python train.py --conditioning="class" --cond_dim=256 --num_classes=218 --inner_norm=true --moe_every=2
Rows from block 4 of a small class-conditioned image diffusion model, named by matrix and row number. Rows with one number belong to one neuron. Each number is 50 + 12 x the weight over its row's rms, rounded and kept within 0 to 99. All counts start at 0. After the name is the row's rms in percent of the matrix's.
After each neuron's rows are labels from the 100 images, of 14848 (inputs lightly noised), where the neuron reaches its highest value: "responds to" is what is common among them. Only what is clearly more common there than usual is listed. The data: photos of arthropod specimens (BIOSCAN-5M).
# fc1: MLP up (model.blocks.4.mlp.fc1.weight, 640x160), inputs 0-159
# fc2: MLP down (model.blocks.4.mlp.fc2.weight, 160x640, transposed), outputs 0-159

fc1.360 095:31 64 45 58 52 43 76 51 44 47 64 50 44 59 35 62 50 41 59 63 65 38 60 49 64 42 55 53 60 54 46 62 62 40 30 54 59 50 46 74 43 47 24 42 44 31 51 78 42 47 36 45 39 53 78 37 73 40 44 55 38 42 67 50 52 45 61 46 45 83 46 52 49 42 34 29 64 61 37 69 42 54 47 39 48 45 46 50 52 41 53 33 62 54 45 43 48 53 34 53 44 68 08 55 43 50 37 51 31 54 63 65 44 54 49 60 41 62 53 51 60 50 47 41 27 29 36 74 37 43 47 54 65 61 47 75 56 61 34 51 48 53 42 44 30 58 64 53 54 79 30 61 49 46 54 53 60 54 48 39
fc2.360 088:80 25 45 35 29 53 53 30 47 55 61 44 67 29 64 50 49 58 38 50 25 62 31 63 53 43 56 68 46 24 53 54 46 60 55 44 34 22 47 50 53 48 70 60 33 64 62 28 59 58 46 43 70 40 33 53 33 59 59 43 61 51 38 52 45 49 32 48 35 50 49 48 64 56 52 46 41 45 65 27 50 55 43 63 51 57 58 53 56 62 54 64 39 53 55 79 64 56 59 44 69 32 79 47 38 43 58 51 55 44 55 49 56 55 53 58 61 56 56 53 44 54 52 40 51 60 70 35 47 56 51 53 43 46 43 34 54 23 56 54 61 42 40 69 60 50 14 36 38 22 57 44 40 43 44 57 42 37 41 58
responds to: order Hymenoptera

fc1.60 098:63 61 48 42 42 63 48 38 65 50 64 55 64 44 66 43 32 51 35 38 29 31 39 36 55 39 40 29 52 43 49 60 49 60 37 49 44 56 47 61 41 29 49 56 67 53 49 48 49 57 32 55 42 58 64 44 62 38 56 49 51 22 54 42 74 37 18 80 71 60 65 36 40 61 53 53 50 35 31 57 45 65 54 39 39 77 54 53 45 24 63 38 61 73 30 47 41 72 50 37 52 38 45 48 55 41 46 41 58 61 63 29 61 56 61 58 28 64 53 56 58 35 35 33 67 50 52 44 52 66 42 33 38 63 56 54 58 41 50 35 67 33 45 47 63 53 53 47 51 76 50 42 37 56 41 45 58 48 66 51
fc2.60 088:44 33 50 69 70 38 46 61 45 27 60 43 46 44 34 67 63 47 63 77 60 56 54 49 49 64 66 53 55 58 70 42 39 31 62 35 54 54 46 34 65 69 59 39 60 45 40 56 49 58 66 61 62 54 32 83 43 71 35 67 44 65 40 57 31 62 82 41 43 43 38 68 59 44 44 45 55 72 67 55 53 18 48 55 55 34 55 51 44 68 41 59 46 32 60 39 54 38 54 65 54 64 53 57 26 48 44 64 55 49 52 60 45 45 63 40 75 34 52 74 34 66 63 51 48 60 55 57 68 54 57 58 61 49 40 55 47 43 58 59 46 53 47 33 44 57 66 53 55 33 41 55 56 51 57 33 36 59 56 57
responds to: order Hymenoptera

fc1.510 098:68 21 51 47 39 29 47 56 22 64 34 50 52 61 43 73 41 44 49 44 41 50 66 30 57 57 64 30 49 59 71 72 53 45 66 39 59 64 51 55 48 55 63 50 28 69 56 30 63 29 43 42 41 43 50 37 40 50 47 65 37 60 37 55 40 34 30 45 40 49 42 65 31 36 38 46 70 46 46 65 41 52 53 62 47 40 43 61 51 52 52 66 48 39 32 53 64 51 40 68 59 46 60 25 39 41 56 61 51 54 42 58 55 39 63 58 37 74 52 42 53 51 30 53 56 52 50 44 32 54 64 44 34 38 57 52 38 45 59 59 68 43 49 35 68 44 36 46 50 66 45 34 28 66 51 66 74 70 67 54
fc2.510 080:35 72 47 54 53 68 46 53 75 33 57 38 30 29 70 36 59 49 53 55 57 47 33 64 53 54 42 71 50 51 30 40 40 69 48 58 49 32 55 48 60 44 35 58 56 32 42 74 28 71 51 61 52 52 54 63 54 52 62 29 56 61 58 49 61 73 56 39 56 47 59 45 77 53 61 59 25 55 60 44 60 46 40 47 62 67 51 47 49 45 52 46 54 65 74 49 45 50 63 37 49 54 46 73 57 63 43 43 47 59 63 48 53 59 44 49 59 30 42 55 39 50 66 52 34 46 61 59 73 36 50 48 51 59 43 39 57 57 37 36 31 57 52 66 31 59 61 57 49 44 59 53 75 31 57 30 23 23 39 46
responds to: order Hemiptera

fc1.129 091:64 27 32 42 42 38 46 39 42 44 59 57 32 60 28 55 67 60 49 50 30 55 32 30 38 23 41 59 40 65 39 48 29 41 42 56 58 69 58 44 57 56 74 41 41 49 69 51 36 67 39 41 77 61 36 53 46 47 53 40 53 54 24 47 49 54 43 51 51 56 36 64 36 50 48 56 66 46 37 76 58 53 59 64 61 58 65 40 35 39 68 58 64 59 55 62 32 50 55 46 62 71 52 41 56 63 58 48 67 30 50 40 54 38 51 66 69 31 37 51 71 40 49 53 63 40 56 36 53 62 64 48 51 68 56 47 62 40 76 48 57 37 52 36 40 56 37 50 41 67 55 45 49 41 76 54 53 53 25 47
fc2.129 113:50 66 51 58 68 26 64 65 60 59 40 56 60 36 81 50 43 68 43 52 57 47 59 58 47 44 49 48 64 46 52 41 56 46 52 52 51 50 52 48 59 35 36 58 46 60 41 65 60 48 51 65 22 32 52 26 52 39 58 53 60 39 75 45 52 45 32 34 31 53 63 18 52 43 43 48 75 44 55 34 59 36 46 37 38 50 42 59 48 54 60 62 45 64 41 34 69 42 39 39 48 39 56 69 37 58 45 53 45 59 34 62 50 48 42 53 37 58 52 56 47 57 63 70 49 65 53 48 45 37 36 49 80 48 53 59 73 56 44 66 36 54 57 78 50 64 51 19 46 53 39 28 45 83 64 68 57 49 60 52
responds to: order Lepidoptera

fc1.71 110:78 44 72 45 51 41 49 50 36 65 45 40 46 45 34 49 48 25 58 37 59 64 60 48 42 59 61 51 47 47 55 46 62 33 52 40 75 56 40 57 66 62 63 48 54 49 49 53 44 19 63 41 65 41 60 84 27 50 44 47 49 21 44 36 33 63 54 56 63 27 35 34 35 59 37 54 77 48 48 58 40 54 70 43 54 58 32 60 45 56 46 52 66 65 40 62 56 47 57 37 49 44 40 41 59 69 60 45 60 46 47 42 58 54 52 29 61 55 53 50 46 60 41 51 57 32 47 50 57 66 56 29 55 70 33 35 45 33 50 25 49 44 68 43 29 47 40 57 47 59 33 56 67 35 46 29 50 33 59 54
fc2.71 133:66 58 43 47 58 37 31 82 37 41 61 41 60 70 57 26 34 49 48 51 52 56 44 61 31 58 33 44 56 43 53 54 49 31 50 48 52 38 59 53 56 50 63 36 53 48 59 51 44 23 55 44 59 52 64 69 30 56 44 68 35 38 32 47 49 58 45 52 43 41 69 35 41 50 42 68 59 43 44 33 54 65 80 69 49 58 49 58 45 41 66 46 26 51 52 32 47 53 54 31 48 44 29 51 35 47 55 73 63 63 40 71 63 59 34 54 64 48 47 58 57 66 40 52 50 58 36 47 51 58 45 24 58 55 71 39 60 35 44 58 31 24 51 49 53 37 39 61 36 37 73 49 39 57 45 50 23 48 65 54
responds to: order Hymenoptera

fc1.268 086:73 55 41 41 47 43 47 32 49 58 24 46 49 67 66 62 41 56 44 69 55 64 47 60 63 39 40 42 70 49 51 59 35 65 43 48 48 57 63 46 63 36 72 58 70 59 59 62 40 55 72 69 52 49 45 51 54 63 34 32 50 54 55 35 41 47 37 40 41 67 50 34 47 67 43 57 38 53 52 37 23 50 78 30 53 56 53 37 64 30 35 31 50 36 49 41 33 32 38 57 77 63 40 49 59 48 46 42 49 62 44 41 32 36 72 48 45 65 45 68 50 56 67 41 53 39 59 72 44 65 32 60 49 31 35 60 52 39 58 42 55 59 38 29 37 63 38 38 50 47 43 58 45 30 40 33 51 46 64 55
fc2.268 092:34 61 61 59 42 55 61 80 56 42 55 38 44 39 39 52 49 45 37 43 39 27 37 60 40 64 39 65 26 59 54 38 53 44 48 54 41 56 56 31 38 58 31 40 37 39 39 41 72 61 37 42 50 68 57 59 48 55 68 53 57 44 43 61 64 62 68 30 52 36 68 70 49 30 53 42 62 70 60 47 65 56 20 60 54 45 47 72 28 67 69 63 53 60 60 67 69 68 56 53 47 73 35 52 63 65 48 45 55 48 67 63 68 61 31 67 53 41 53 42 49 53 38 42 47 59 44 54 57 41 66 53 46 49 45 43 50 56 65 48 45 72 55 54 73 54 42 76 52 57 48 42 47 63 56 71 32 59 37 41
responds to: order Hymenoptera

fc1.125 101:33 39 35 20 43 49 44 51 58 42 43 44 55 47 24 44 52 76 58 58 39 43 55 35 55 70 53 73 45 81 37 45 51 35 37 45 55 70 37 56 43 44 48 31 35 46 15 51 50 33 59 63 38 44 26 33 70 55 67 61 68 53 57 56 43 51 37 52 55 63 44 60 60 55 55 42 70 40 32 45 38 60 60 38 43 48 44 56 52 56 53 68 45 45 47 36 52 70 51 58 49 46 73 57 51 42 51 42 59 54 34 44 38 39 43 61 58 51 46 48 53 57 47 42 46 55 65 55 59 28 31 48 49 60 63 63 87 67 33 81 51 46 51 60 66 53 57 48 49 46 49 39 48 55 45 39 53 73 34 55
fc2.125 096:56 72 75 71 57 42 67 53 52 51 62 64 65 42 79 49 65 29 45 49 52 56 36 62 56 39 58 40 30 36 55 54 55 62 53 46 47 42 55 50 50 67 38 65 70 43 79 58 29 65 36 58 50 55 60 75 44 31 47 38 34 54 41 41 37 58 57 48 48 49 61 63 56 46 51 55 26 61 59 50 56 36 44 63 44 40 44 51 57 46 47 33 52 46 51 49 53 36 53 37 47 47 39 46 35 58 37 56 35 37 61 56 59 59 47 36 29 31 38 53 51 51 51 64 58 54 40 41 39 61 75 57 51 50 46 49 25 26 41 38 32 29 43 55 23 52 37 49 45 39 47 61 44 31 78 75 44 43 72 45
responds to: order Hemiptera

fc1.273 121:73 48 63 29 41 42 44 43 55 65 58 31 54 48 48 55 55 57 55 51 75 41 38 31 60 74 60 66 80 57 54 49 60 57 58 54 28 44 42 64 50 49 44 56 28 48 59 62 67 55 41 36 56 58 64 60 60 71 59 51 55 51 38 49 46 47 57 46 60 31 72 49 36 52 55 58 46 35 43 59 52 48 47 53 47 40 30 60 77 49 49 60 78 71 46 37 56 50 65 65 48 56 47 67 41 55 72 51 50 51 43 58 42 48 49 59 44 53 52 63 61 29 28 72 47 31 43 49 46 54 60 31 43 43 34 62 42 72 63 58 36 63 22 45 42 54 53 60 62 29 66 41 40 44 29 63 47 26 59 44
fc2.273 084:28 57 39 57 60 59 48 64 24 59 36 62 46 41 64 35 40 43 46 58 47 54 50 60 54 39 43 41 30 40 54 50 33 58 43 40 64 57 42 37 56 54 64 46 59 74 45 48 27 51 51 50 34 39 27 48 37 27 41 58 43 54 74 64 46 58 50 53 47 62 26 39 70 42 52 46 56 71 56 44 43 52 47 46 55 45 64 47 34 58 44 59 17 37 47 55 44 49 33 16 50 53 48 34 66 59 32 53 54 34 54 56 45 55 48 42 40 51 47 31 38 61 60 36 54 60 47 38 67 35 42 60 40 55 63 40 51 34 53 38 76 26 77 50 49 45 43 31 34 58 36 66 64 51 73 29 52 57 50 60
responds to: order Coleoptera

fc1.250 108:37 35 26 52 35 52 42 74 26 53 54 36 44 44 51 53 31 35 58 59 59 42 30 61 43 49 44 48 18 30 53 56 51 66 68 60 35 54 26 67 44 54 46 65 55 45 53 64 53 39 69 68 44 64 66 48 53 48 47 47 71 39 56 49 45 60 66 50 53 66 58 58 34 51 46 51 41 72 47 36 47 79 49 50 43 50 36 56 62 47 67 47 75 51 67 71 59 50 31 31 63 60 52 49 37 63 49 37 65 74 60 47 30 66 44 45 52 41 43 66 61 52 75 65 40 46 60 39 45 51 65 34 60 45 43 47 51 42 51 52 51 53 47 59 30 39 43 49 47 50 58 56 71 66 78 35 49 35 47 45
fc2.250 100:45 57 44 45 44 59 55 48 52 67 51 54 48 42 37 41 57 69 50 41 41 55 51 55 54 52 54 43 63 60 44 66 46 45 39 19 67 57 22 40 38 51 45 51 32 39 46 42 43 40 63 46 37 41 32 46 47 49 52 26 39 47 41 34 48 51 48 73 22 34 49 65 57 29 71 61 57 62 50 50 56 32 40 56 46 56 74 72 50 57 61 71 34 79 45 37 35 55 49 34 26 54 56 32 38 59 51 35 45 44 51 51 61 60 53 46 27 59 69 33 57 73 40 42 58 62 39 43 52 62 65 37 26 60 40 57 52 66 45 29 43 44 43 41 31 35 53 46 45 52 42 63 65 58 67 57 60 68 63 68
responds to: order Hymenoptera

fc1.194 102:28 23 57 46 53 62 36 38 54 59 46 74 20 50 59 47 17 54 43 64 41 56 41 37 60 61 39 69 68 38 68 42 43 33 51 45 66 55 39 64 64 47 46 52 64 29 44 64 66 59 45 35 45 39 42 59 41 49 53 66 41 56 45 52 14 40 39 48 54 60 58 52 54 48 53 62 43 75 58 43 67 50 59 61 70 66 37 57 48 50 59 48 27 38 25 56 37 44 33 46 54 49 34 28 69 44 45 49 53 45 47 48 49 52 44 58 42 46 49 48 49 71 46 33 52 46 50 68 21 33 53 54 56 65 52 44 62 53 66 48 58 74 59 59 46 53 48 59 57 48 71 39 52 53 64 31 61 45 59 40
fc2.194 074:61 71 45 45 43 46 56 67 42 36 66 24 73 54 36 43 78 59 66 39 49 45 50 65 33 34 52 35 39 56 39 49 47 61 48 50 33 41 66 43 39 49 60 55 40 69 56 38 25 28 45 69 51 65 64 44 65 47 56 47 49 52 55 46 79 56 56 32 46 46 47 41 49 52 38 44 66 40 50 66 32 57 37 33 29 31 68 42 48 42 38 60 74 72 62 49 60 42 56 50 59 60 59 76 41 56 62 48 49 55 59 49 44 51 60 42 57 50 57 48 48 36 62 63 53 41 50 38 74 62 45 47 62 27 46 56 40 39 30 47 36 25 54 43 53 39 62 46 41 51 23 67 62 47 41 69 46 61 41 59
responds to: order Coleoptera

fc1.632 109:44 69 38 73 48 52 44 38 55 45 52 38 33 48 54 60 69 27 45 63 27 54 79 36 52 49 39 29 25 36 48 58 46 47 55 46 54 41 52 64 33 64 71 44 47 66 54 57 58 44 53 39 63 52 64 32 57 49 56 59 73 21 41 57 59 40 52 51 25 34 61 47 45 14 43 69 68 35 61 34 33 38 50 42 43 56 66 44 54 61 49 54 50 56 67 63 61 59 37 59 32 51 48 25 62 39 57 68 47 39 63 46 56 65 45 60 60 38 28 55 55 38 45 40 48 52 38 55 29 56 50 33 28 39 60 38 40 46 60 23 42 47 48 47 44 35 57 61 53 42 45 39 49 53 40 47 48 56 41 46
fc2.632 114:69 43 31 41 49 63 33 48 57 61 65 51 58 64 62 44 36 62 63 39 60 72 39 65 63 45 53 67 46 65 43 41 41 58 37 65 61 74 53 54 61 47 40 64 62 49 39 32 62 61 36 48 34 40 41 80 56 56 44 60 15 49 52 29 41 56 65 53 71 76 58 40 46 70 49 49 50 67 42 56 44 72 59 54 39 42 32 55 27 38 42 39 59 56 45 35 49 50 67 51 65 53 50 49 35 40 46 40 58 56 41 52 29 62 50 37 29 59 52 38 37 56 67 40 71 52 56 62 60 39 37 53 55 62 43 47 31 60 43 74 53 48 54 66 56 48 40 53 46 30 34 70 52 59 38 63 47 42 62 59
responds to: order Lepidoptera

fc1.461 100:55 60 64 64 60 46 56 43 50 46 42 60 62 50 33 40 54 50 45 45 47 59 59 49 75 52 50 29 36 61 38 63 47 73 42 62 48 49 66 46 65 33 58 37 48 33 72 43 45 41 42 66 35 66 60 61 51 61 54 53 41 49 45 60 40 55 52 63 51 35 56 78 51 63 19 56 50 74 48 60 40 32 39 47 51 18 57 36 59 44 45 52 50 70 53 58 56 36 40 34 53 33 31 53 39 51 43 72 54 59 85 58 66 40 49 46 69 28 44 35 69 42 47 44 45 67 56 57 37 61 49 44 33 63 48 49 60 64 58 61 46 39 48 72 58 51 46 36 59 47 38 62 25 53 59 27 39 34 36 41
fc2.461 086:50 31 41 39 37 48 46 51 45 54 68 55 40 52 48 63 52 45 59 62 42 40 38 60 36 48 49 54 60 32 59 46 52 33 48 46 48 46 44 47 50 49 30 57 50 49 45 59 52 50 55 41 63 45 42 49 57 41 33 62 63 65 70 45 47 44 37 25 56 57 47 30 35 39 81 41 48 26 46 27 65 57 50 66 55 67 47 64 36 66 65 56 37 35 64 36 62 64 37 66 47 59 62 43 50 49 55 43 50 49 27 43 51 74 57 68 38 79 47 54 28 65 53 50 49 27 41 29 67 42 70 42 58 33 58 31 28 39 45 33 41 54 52 31 51 48 56 70 39 63 52 26 60 57 37 70 61 69 48 67
responds to: order Hemiptera

fc1.154 116:63 36 39 57 30 34 46 41 46 35 46 51 63 52 57 78 24 50 43 52 67 58 44 60 38 53 35 49 69 47 28 55 59 38 59 51 62 64 46 54 27 50 68 35 51 78 41 72 57 63 37 63 57 41 69 54 64 29 55 63 42 27 36 39 45 77 38 46 66 29 35 48 49 53 50 29 42 48 32 45 44 61 59 64 38 45 39 38 46 76 61 53 64 64 33 57 59 47 55 53 45 47 60 34 45 56 60 64 64 31 61 63 40 39 50 43 36 45 37 44 52 66 33 45 43 61 39 46 45 59 23 53 65 49 46 49 45 48 61 61 32 52 52 66 43 36 55 67 47 59 50 44 48 49 55 46 66 31 29 50
fc2.154 087:40 69 50 36 76 60 50 59 49 52 50 48 44 37 37 30 63 42 62 59 30 42 56 44 61 50 64 61 36 52 71 61 29 66 39 50 34 34 49 46 79 37 37 75 52 21 58 28 38 55 60 53 46 54 26 45 42 65 38 44 46 73 58 66 56 41 54 40 30 63 62 45 56 41 50 70 67 55 63 63 58 50 44 37 57 60 58 56 49 38 53 61 26 45 64 42 33 45 37 46 57 44 53 52 54 40 40 41 39 68 42 43 70 54 53 54 56 53 59 57 53 30 68 50 47 23 59 60 51 37 69 39 36 48 62 60 49 58 50 28 73 46 61 46 50 54 49 38 44 34 49 59 67 52 47 51 37 66 74 51
responds to: order Coleoptera