A small class-conditioned image diffusion model, trained from scratch.
Data: trained on photos of arthropod specimens (BIOSCAN-5M), 195000 training examples.
Rows from block 8 of a small class-conditioned image diffusion model, named by matrix and row number. Rows with one number belong to one neuron. Each number is 200 + 30 x the weight over its row's rms, rounded and kept within 0 to 999. All counts start at 0. After the name is the row's rms in percent of the matrix's.
Before each neuron's rows are labels from the 100 images, of 14848 (inputs lightly noised), where the neuron reaches its highest value: "top examples" is what is common among them. Only what is clearly more common there than usual is listed. The data: photos of arthropod specimens (BIOSCAN-5M). In brackets: how many of the 100.
# fc1: MLP up (model.blocks.8.mlp.fc1.weight, 640x160), inputs 54-107
# fc2: MLP down (model.blocks.8.mlp.fc2.weight, 160x640, transposed), outputs 54-107

top examples: order Coleoptera (47)
fc1.457,093,216,153,266,173,211,230,193,249,166,246,228,182,179,196,150,213,189,191,161,202,167,162,240,209,198,173,189,227,266,222,211,194,171,259,222,195,179,219,225,221,102,162,187,179,244,253,234,163,141,171,214,223,224,197
fc2.457,096,165,201,152,264,209,165,252,204,236,131,182,183,207,197,230,210,195,181,244,200,238,214,158,187,228,267,238,176,191,182,208,173,181,167,211,199,203,199,212,162,260,220,237,219,154,125,196,205,227,211,221,215,209,238

top examples: order Diptera (71)
fc1.55,101,180,238,201,244,234,184,251,169,181,223,191,218,175,180,167,258,165,223,181,221,211,229,228,198,188,262,190,226,193,188,232,273,281,190,194,174,237,222,203,157,154,202,190,183,252,200,240,168,215,177,237,156,210,229
fc2.55,116,190,207,210,194,176,233,162,209,217,145,228,247,197,243,236,221,235,181,228,177,239,174,209,171,173,147,186,140,165,228,162,149,112,228,205,207,212,213,200,214,252,197,194,211,171,234,195,213,155,224,172,218,228,193

top examples: order Lepidoptera (28)
fc1.240,103,225,160,182,186,177,178,163,205,211,217,204,178,248,208,230,249,227,241,162,201,195,204,259,204,185,207,159,193,172,202,204,210,185,179,226,219,198,172,235,234,172,192,217,209,198,184,201,199,223,151,135,202,168,197
fc2.240,123,195,226,167,172,193,241,222,231,253,232,161,235,204,183,215,226,181,198,196,206,158,212,184,170,192,203,198,176,214,244,198,192,168,212,220,182,203,191,161,146,222,141,161,217,178,191,193,214,216,154,176,203,206,216

top examples: order Coleoptera (36)
fc1.239,115,219,161,242,212,156,201,147,214,241,186,167,183,243,237,162,188,225,167,186,202,224,189,252,251,212,201,214,235,217,166,180,225,191,265,196,186,197,213,212,188,203,141,221,169,212,231,191,144,203,197,220,134,194,155
fc2.239,081,208,158,205,245,227,210,207,182,207,160,217,235,149,200,216,196,194,192,214,135,212,228,190,195,186,217,158,230,199,216,162,230,182,160,191,200,198,264,223,202,225,243,214,180,196,231,227,238,199,238,164,187,223,204

top examples: order Diptera (60)
fc1.296,111,209,208,211,196,154,198,207,179,269,233,189,153,230,244,210,224,181,214,230,208,173,232,202,208,237,221,225,249,214,218,182,235,205,222,243,188,233,271,195,254,185,165,268,242,267,165,186,204,190,166,206,251,140,249
fc2.296,111,250,196,250,241,223,216,155,149,168,221,141,240,211,201,153,245,204,249,187,182,186,184,226,232,189,206,178,199,217,246,200,207,211,158,202,219,216,257,164,271,189,225,256,208,196,191,195,246,183,165,220,215,213,158

top examples: order Hymenoptera (47)
fc1.166,102,187,191,162,197,209,299,222,213,196,130,186,178,241,198,224,207,193,204,232,197,226,154,210,229,238,248,195,177,174,168,216,177,252,215,251,188,195,184,206,147,207,197,171,190,241,169,142,206,185,188,234,253,151,167
fc2.166,112,252,220,257,161,199,208,235,202,219,232,182,216,228,165,190,249,171,272,199,160,218,193,170,190,233,157,193,198,234,197,160,176,160,222,160,249,219,204,195,224,214,184,164,202,159,205,203,189,214,210,205,169,218,186

top examples: order Hemiptera (28)
fc1.374,120,216,214,211,210,209,211,229,220,222,180,143,167,177,228,193,177,211,194,191,181,158,201,187,253,261,182,221,171,160,214,183,187,160,162,216,207,145,182,222,187,178,171,215,224,158,205,206,173,172,205,204,166,183,168
fc2.374,111,252,181,162,197,207,241,146,185,218,251,279,204,217,157,177,196,236,220,224,176,213,208,192,238,160,207,206,245,235,164,230,205,210,205,190,189,194,170,191,243,225,194,198,167,186,167,260,248,211,162,200,226,249,211

top examples: order Coleoptera (39)
fc1.478,088,171,181,178,182,199,206,171,192,189,247,197,119,227,194,240,180,182,266,185,222,193,213,220,264,194,238,248,177,234,225,193,208,156,225,243,179,199,214,207,252,170,162,189,228,190,188,189,193,165,184,196,168,160,220
fc2.478,121,217,187,226,252,224,199,244,241,248,171,205,254,184,242,196,230,204,164,205,169,169,151,223,109,214,174,186,217,155,149,224,242,238,204,181,236,195,214,168,178,216,225,180,153,186,185,206,198,212,201,227,179,220,158

top examples: order Diptera (60)
fc1.59,102,255,181,143,207,191,196,161,197,206,238,187,200,215,166,207,224,204,184,196,198,185,133,189,236,157,189,163,220,206,222,197,178,208,211,166,179,191,244,172,235,213,154,194,226,199,218,169,256,201,191,176,196,202,198
fc2.59,110,202,204,222,202,219,163,206,213,204,188,221,163,183,199,206,178,170,178,173,177,204,195,192,219,213,217,219,188,243,145,176,241,190,190,213,207,205,156,257,202,161,198,200,162,185,135,222,143,170,226,228,182,178,211

top examples: order Diptera (67)
fc1.58,102,211,215,184,179,217,186,212,182,160,165,167,165,138,164,168,211,160,216,243,219,213,198,167,269,219,192,159,191,211,248,163,237,201,227,204,128,186,176,135,187,212,191,203,183,138,190,203,227,177,234,159,207,180,156
fc2.58,125,268,166,189,209,187,255,178,235,235,211,211,247,204,255,222,195,233,207,198,187,200,208,238,192,200,237,214,195,158,120,263,162,142,181,208,199,233,211,239,202,232,212,212,187,245,206,196,195,222,186,234,196,239,238

top examples: order Diptera (71)
fc1.391,083,152,207,193,165,202,198,222,180,267,178,160,202,204,185,246,231,215,224,205,180,178,204,218,189,184,228,189,196,199,259,170,224,259,206,192,188,182,209,179,194,181,205,143,230,239,245,208,238,250,219,209,193,254,164
fc2.391,110,254,180,184,210,196,205,224,202,183,193,188,193,152,160,205,194,165,162,210,246,224,248,196,206,186,206,223,232,149,169,235,171,177,193,252,197,228,226,182,214,212,211,288,189,188,175,182,218,192,203,193,217,158,229

top examples: order Hymenoptera (42)
fc1.276,085,182,206,199,218,178,227,178,185,234,191,235,205,185,224,179,229,234,173,161,218,161,198,209,191,248,146,231,174,192,218,178,153,178,178,170,255,166,192,136,272,219,253,225,215,217,191,156,209,202,168,210,210,208,204
fc2.276,107,190,183,204,189,233,133,196,196,166,188,219,154,246,210,185,213,198,235,228,192,241,219,217,212,190,194,159,193,170,134,221,244,205,204,202,209,237,173,228,182,207,220,241,193,171,199,238,180,253,209,248,158,188,230

top examples: order Lepidoptera (36)
fc1.108,105,232,212,184,154,207,165,163,242,162,175,197,158,223,160,162,223,232,225,216,189,225,205,245,223,212,190,216,198,177,139,164,208,174,225,191,203,185,200,180,174,172,200,166,204,152,180,197,242,201,190,197,181,211,155
fc2.108,100,196,203,221,161,254,197,199,196,191,146,151,163,247,160,158,259,195,217,168,212,202,232,207,217,202,238,235,149,169,215,176,218,185,135,253,214,219,196,272,196,212,214,230,191,198,227,156,171,118,196,249,185,179,189

top examples: order Hymenoptera (57)
fc1.104,118,184,200,231,197,200,240,208,193,202,188,245,159,232,135,170,252,211,213,186,217,177,183,185,220,219,195,177,224,205,184,182,190,212,246,256,221,159,207,173,150,209,163,207,178,204,170,178,205,137,222,166,195,161,224
fc2.104,113,240,191,199,236,200,202,174,242,211,211,189,206,207,216,207,151,194,150,206,231,216,191,186,208,156,164,194,198,212,167,221,199,191,229,219,134,198,147,277,232,209,189,226,225,225,182,191,184,186,209,203,222,161,146

top examples: order Hemiptera (59)
fc1.581,094,211,185,180,160,241,239,158,197,215,217,229,137,164,203,176,211,173,168,238,206,229,159,206,229,198,196,197,188,175,228,198,164,205,139,183,220,175,142,246,145,214,225,267,168,248,213,213,162,176,172,207,174,161,263
fc2.581,150,194,199,184,203,191,254,199,195,211,234,191,170,192,238,211,210,212,223,207,235,208,216,161,264,184,236,162,199,154,161,220,181,196,185,189,202,218,226,218,236,176,258,221,163,205,220,227,175,175,206,190,190,185,155

top examples: order Lepidoptera (28)
fc1.242,091,208,201,231,182,212,173,198,270,189,154,236,248,216,206,185,138,191,171,179,201,229,223,160,195,201,207,218,184,208,229,208,154,220,247,147,185,220,162,201,170,240,246,229,209,247,259,183,222,141,265,242,180,225,198
fc2.242,114,159,199,173,173,194,233,178,135,212,248,185,215,188,162,165,219,233,224,197,172,217,231,229,189,188,207,192,207,229,205,173,261,191,178,219,209,219,166,218,203,206,175,182,219,185,197,212,212,239,128,135,190,200,184

top examples: order Hymenoptera (50)
fc1.169,112,243,279,198,223,211,269,217,201,206,194,175,228,165,240,200,157,196,195,175,150,282,165,217,218,209,201,228,194,249,200,210,211,252,235,166,194,216,185,233,207,193,190,165,189,216,199,172,180,182,167,220,192,173,194
fc2.169,099,193,193,227,205,239,169,255,240,171,206,188,237,193,198,193,197,199,184,194,262,155,235,206,201,181,178,173,182,145,184,172,156,187,212,220,219,180,213,158,222,191,265,190,162,196,174,204,233,260,161,164,201,190,189

top examples: order Hymenoptera (49)
fc1.338,110,194,233,191,149,220,178,218,210,135,162,182,160,201,185,242,166,231,170,196,241,176,197,190,249,248,217,213,223,212,217,188,198,191,213,204,213,164,172,207,208,171,174,145,218,189,183,253,215,153,119,228,196,109,136
fc2.338,114,197,242,173,245,215,219,193,228,225,187,156,184,206,195,182,207,209,211,129,207,206,156,176,148,182,193,189,215,193,143,146,205,208,160,179,166,168,192,232,172,239,190,232,196,202,185,112,192,216,239,215,230,150,239

top examples: order Hemiptera (37)
fc1.171,099,176,257,169,174,189,183,211,206,200,205,184,169,217,179,219,226,201,245,266,181,228,222,237,232,182,258,205,183,193,176,168,218,168,151,191,209,164,189,188,163,202,217,217,223,154,246,189,188,211,172,221,225,168,201
fc2.171,109,199,273,201,191,200,142,176,227,237,214,169,166,172,142,235,202,247,197,222,200,203,269,245,210,215,218,163,150,238,259,160,226,189,219,181,206,195,251,223,173,213,195,182,230,159,198,204,240,229,213,199,194,233,184

top examples: order Coleoptera (64)
fc1.224,100,227,188,229,193,192,212,153,180,213,204,163,166,138,161,150,132,212,230,234,217,204,194,186,201,200,179,211,190,207,211,176,227,199,126,230,238,242,172,230,271,228,198,201,217,176,173,142,218,151,144,125,201,166,196
fc2.224,126,188,222,210,183,212,236,239,242,162,193,236,211,201,152,210,181,169,199,197,156,192,165,226,222,228,216,185,203,193,210,219,167,184,213,238,207,156,230,220,166,184,145,191,191,151,199,195,224,227,207,147,221,166,256

top examples: order Diptera (65)
fc1.319,095,242,247,189,149,203,163,164,182,230,214,219,206,209,169,154,235,187,247,224,211,194,234,230,210,200,190,212,170,189,258,188,279,242,177,131,191,184,221,188,164,208,175,227,217,215,198,202,210,181,184,177,190,153,221
fc2.319,119,167,205,225,180,131,227,207,239,186,173,197,220,208,279,191,169,195,184,185,262,225,204,216,188,243,180,204,149,203,163,205,153,200,231,275,190,220,173,183,207,174,216,186,191,248,224,254,198,220,192,225,211,222,189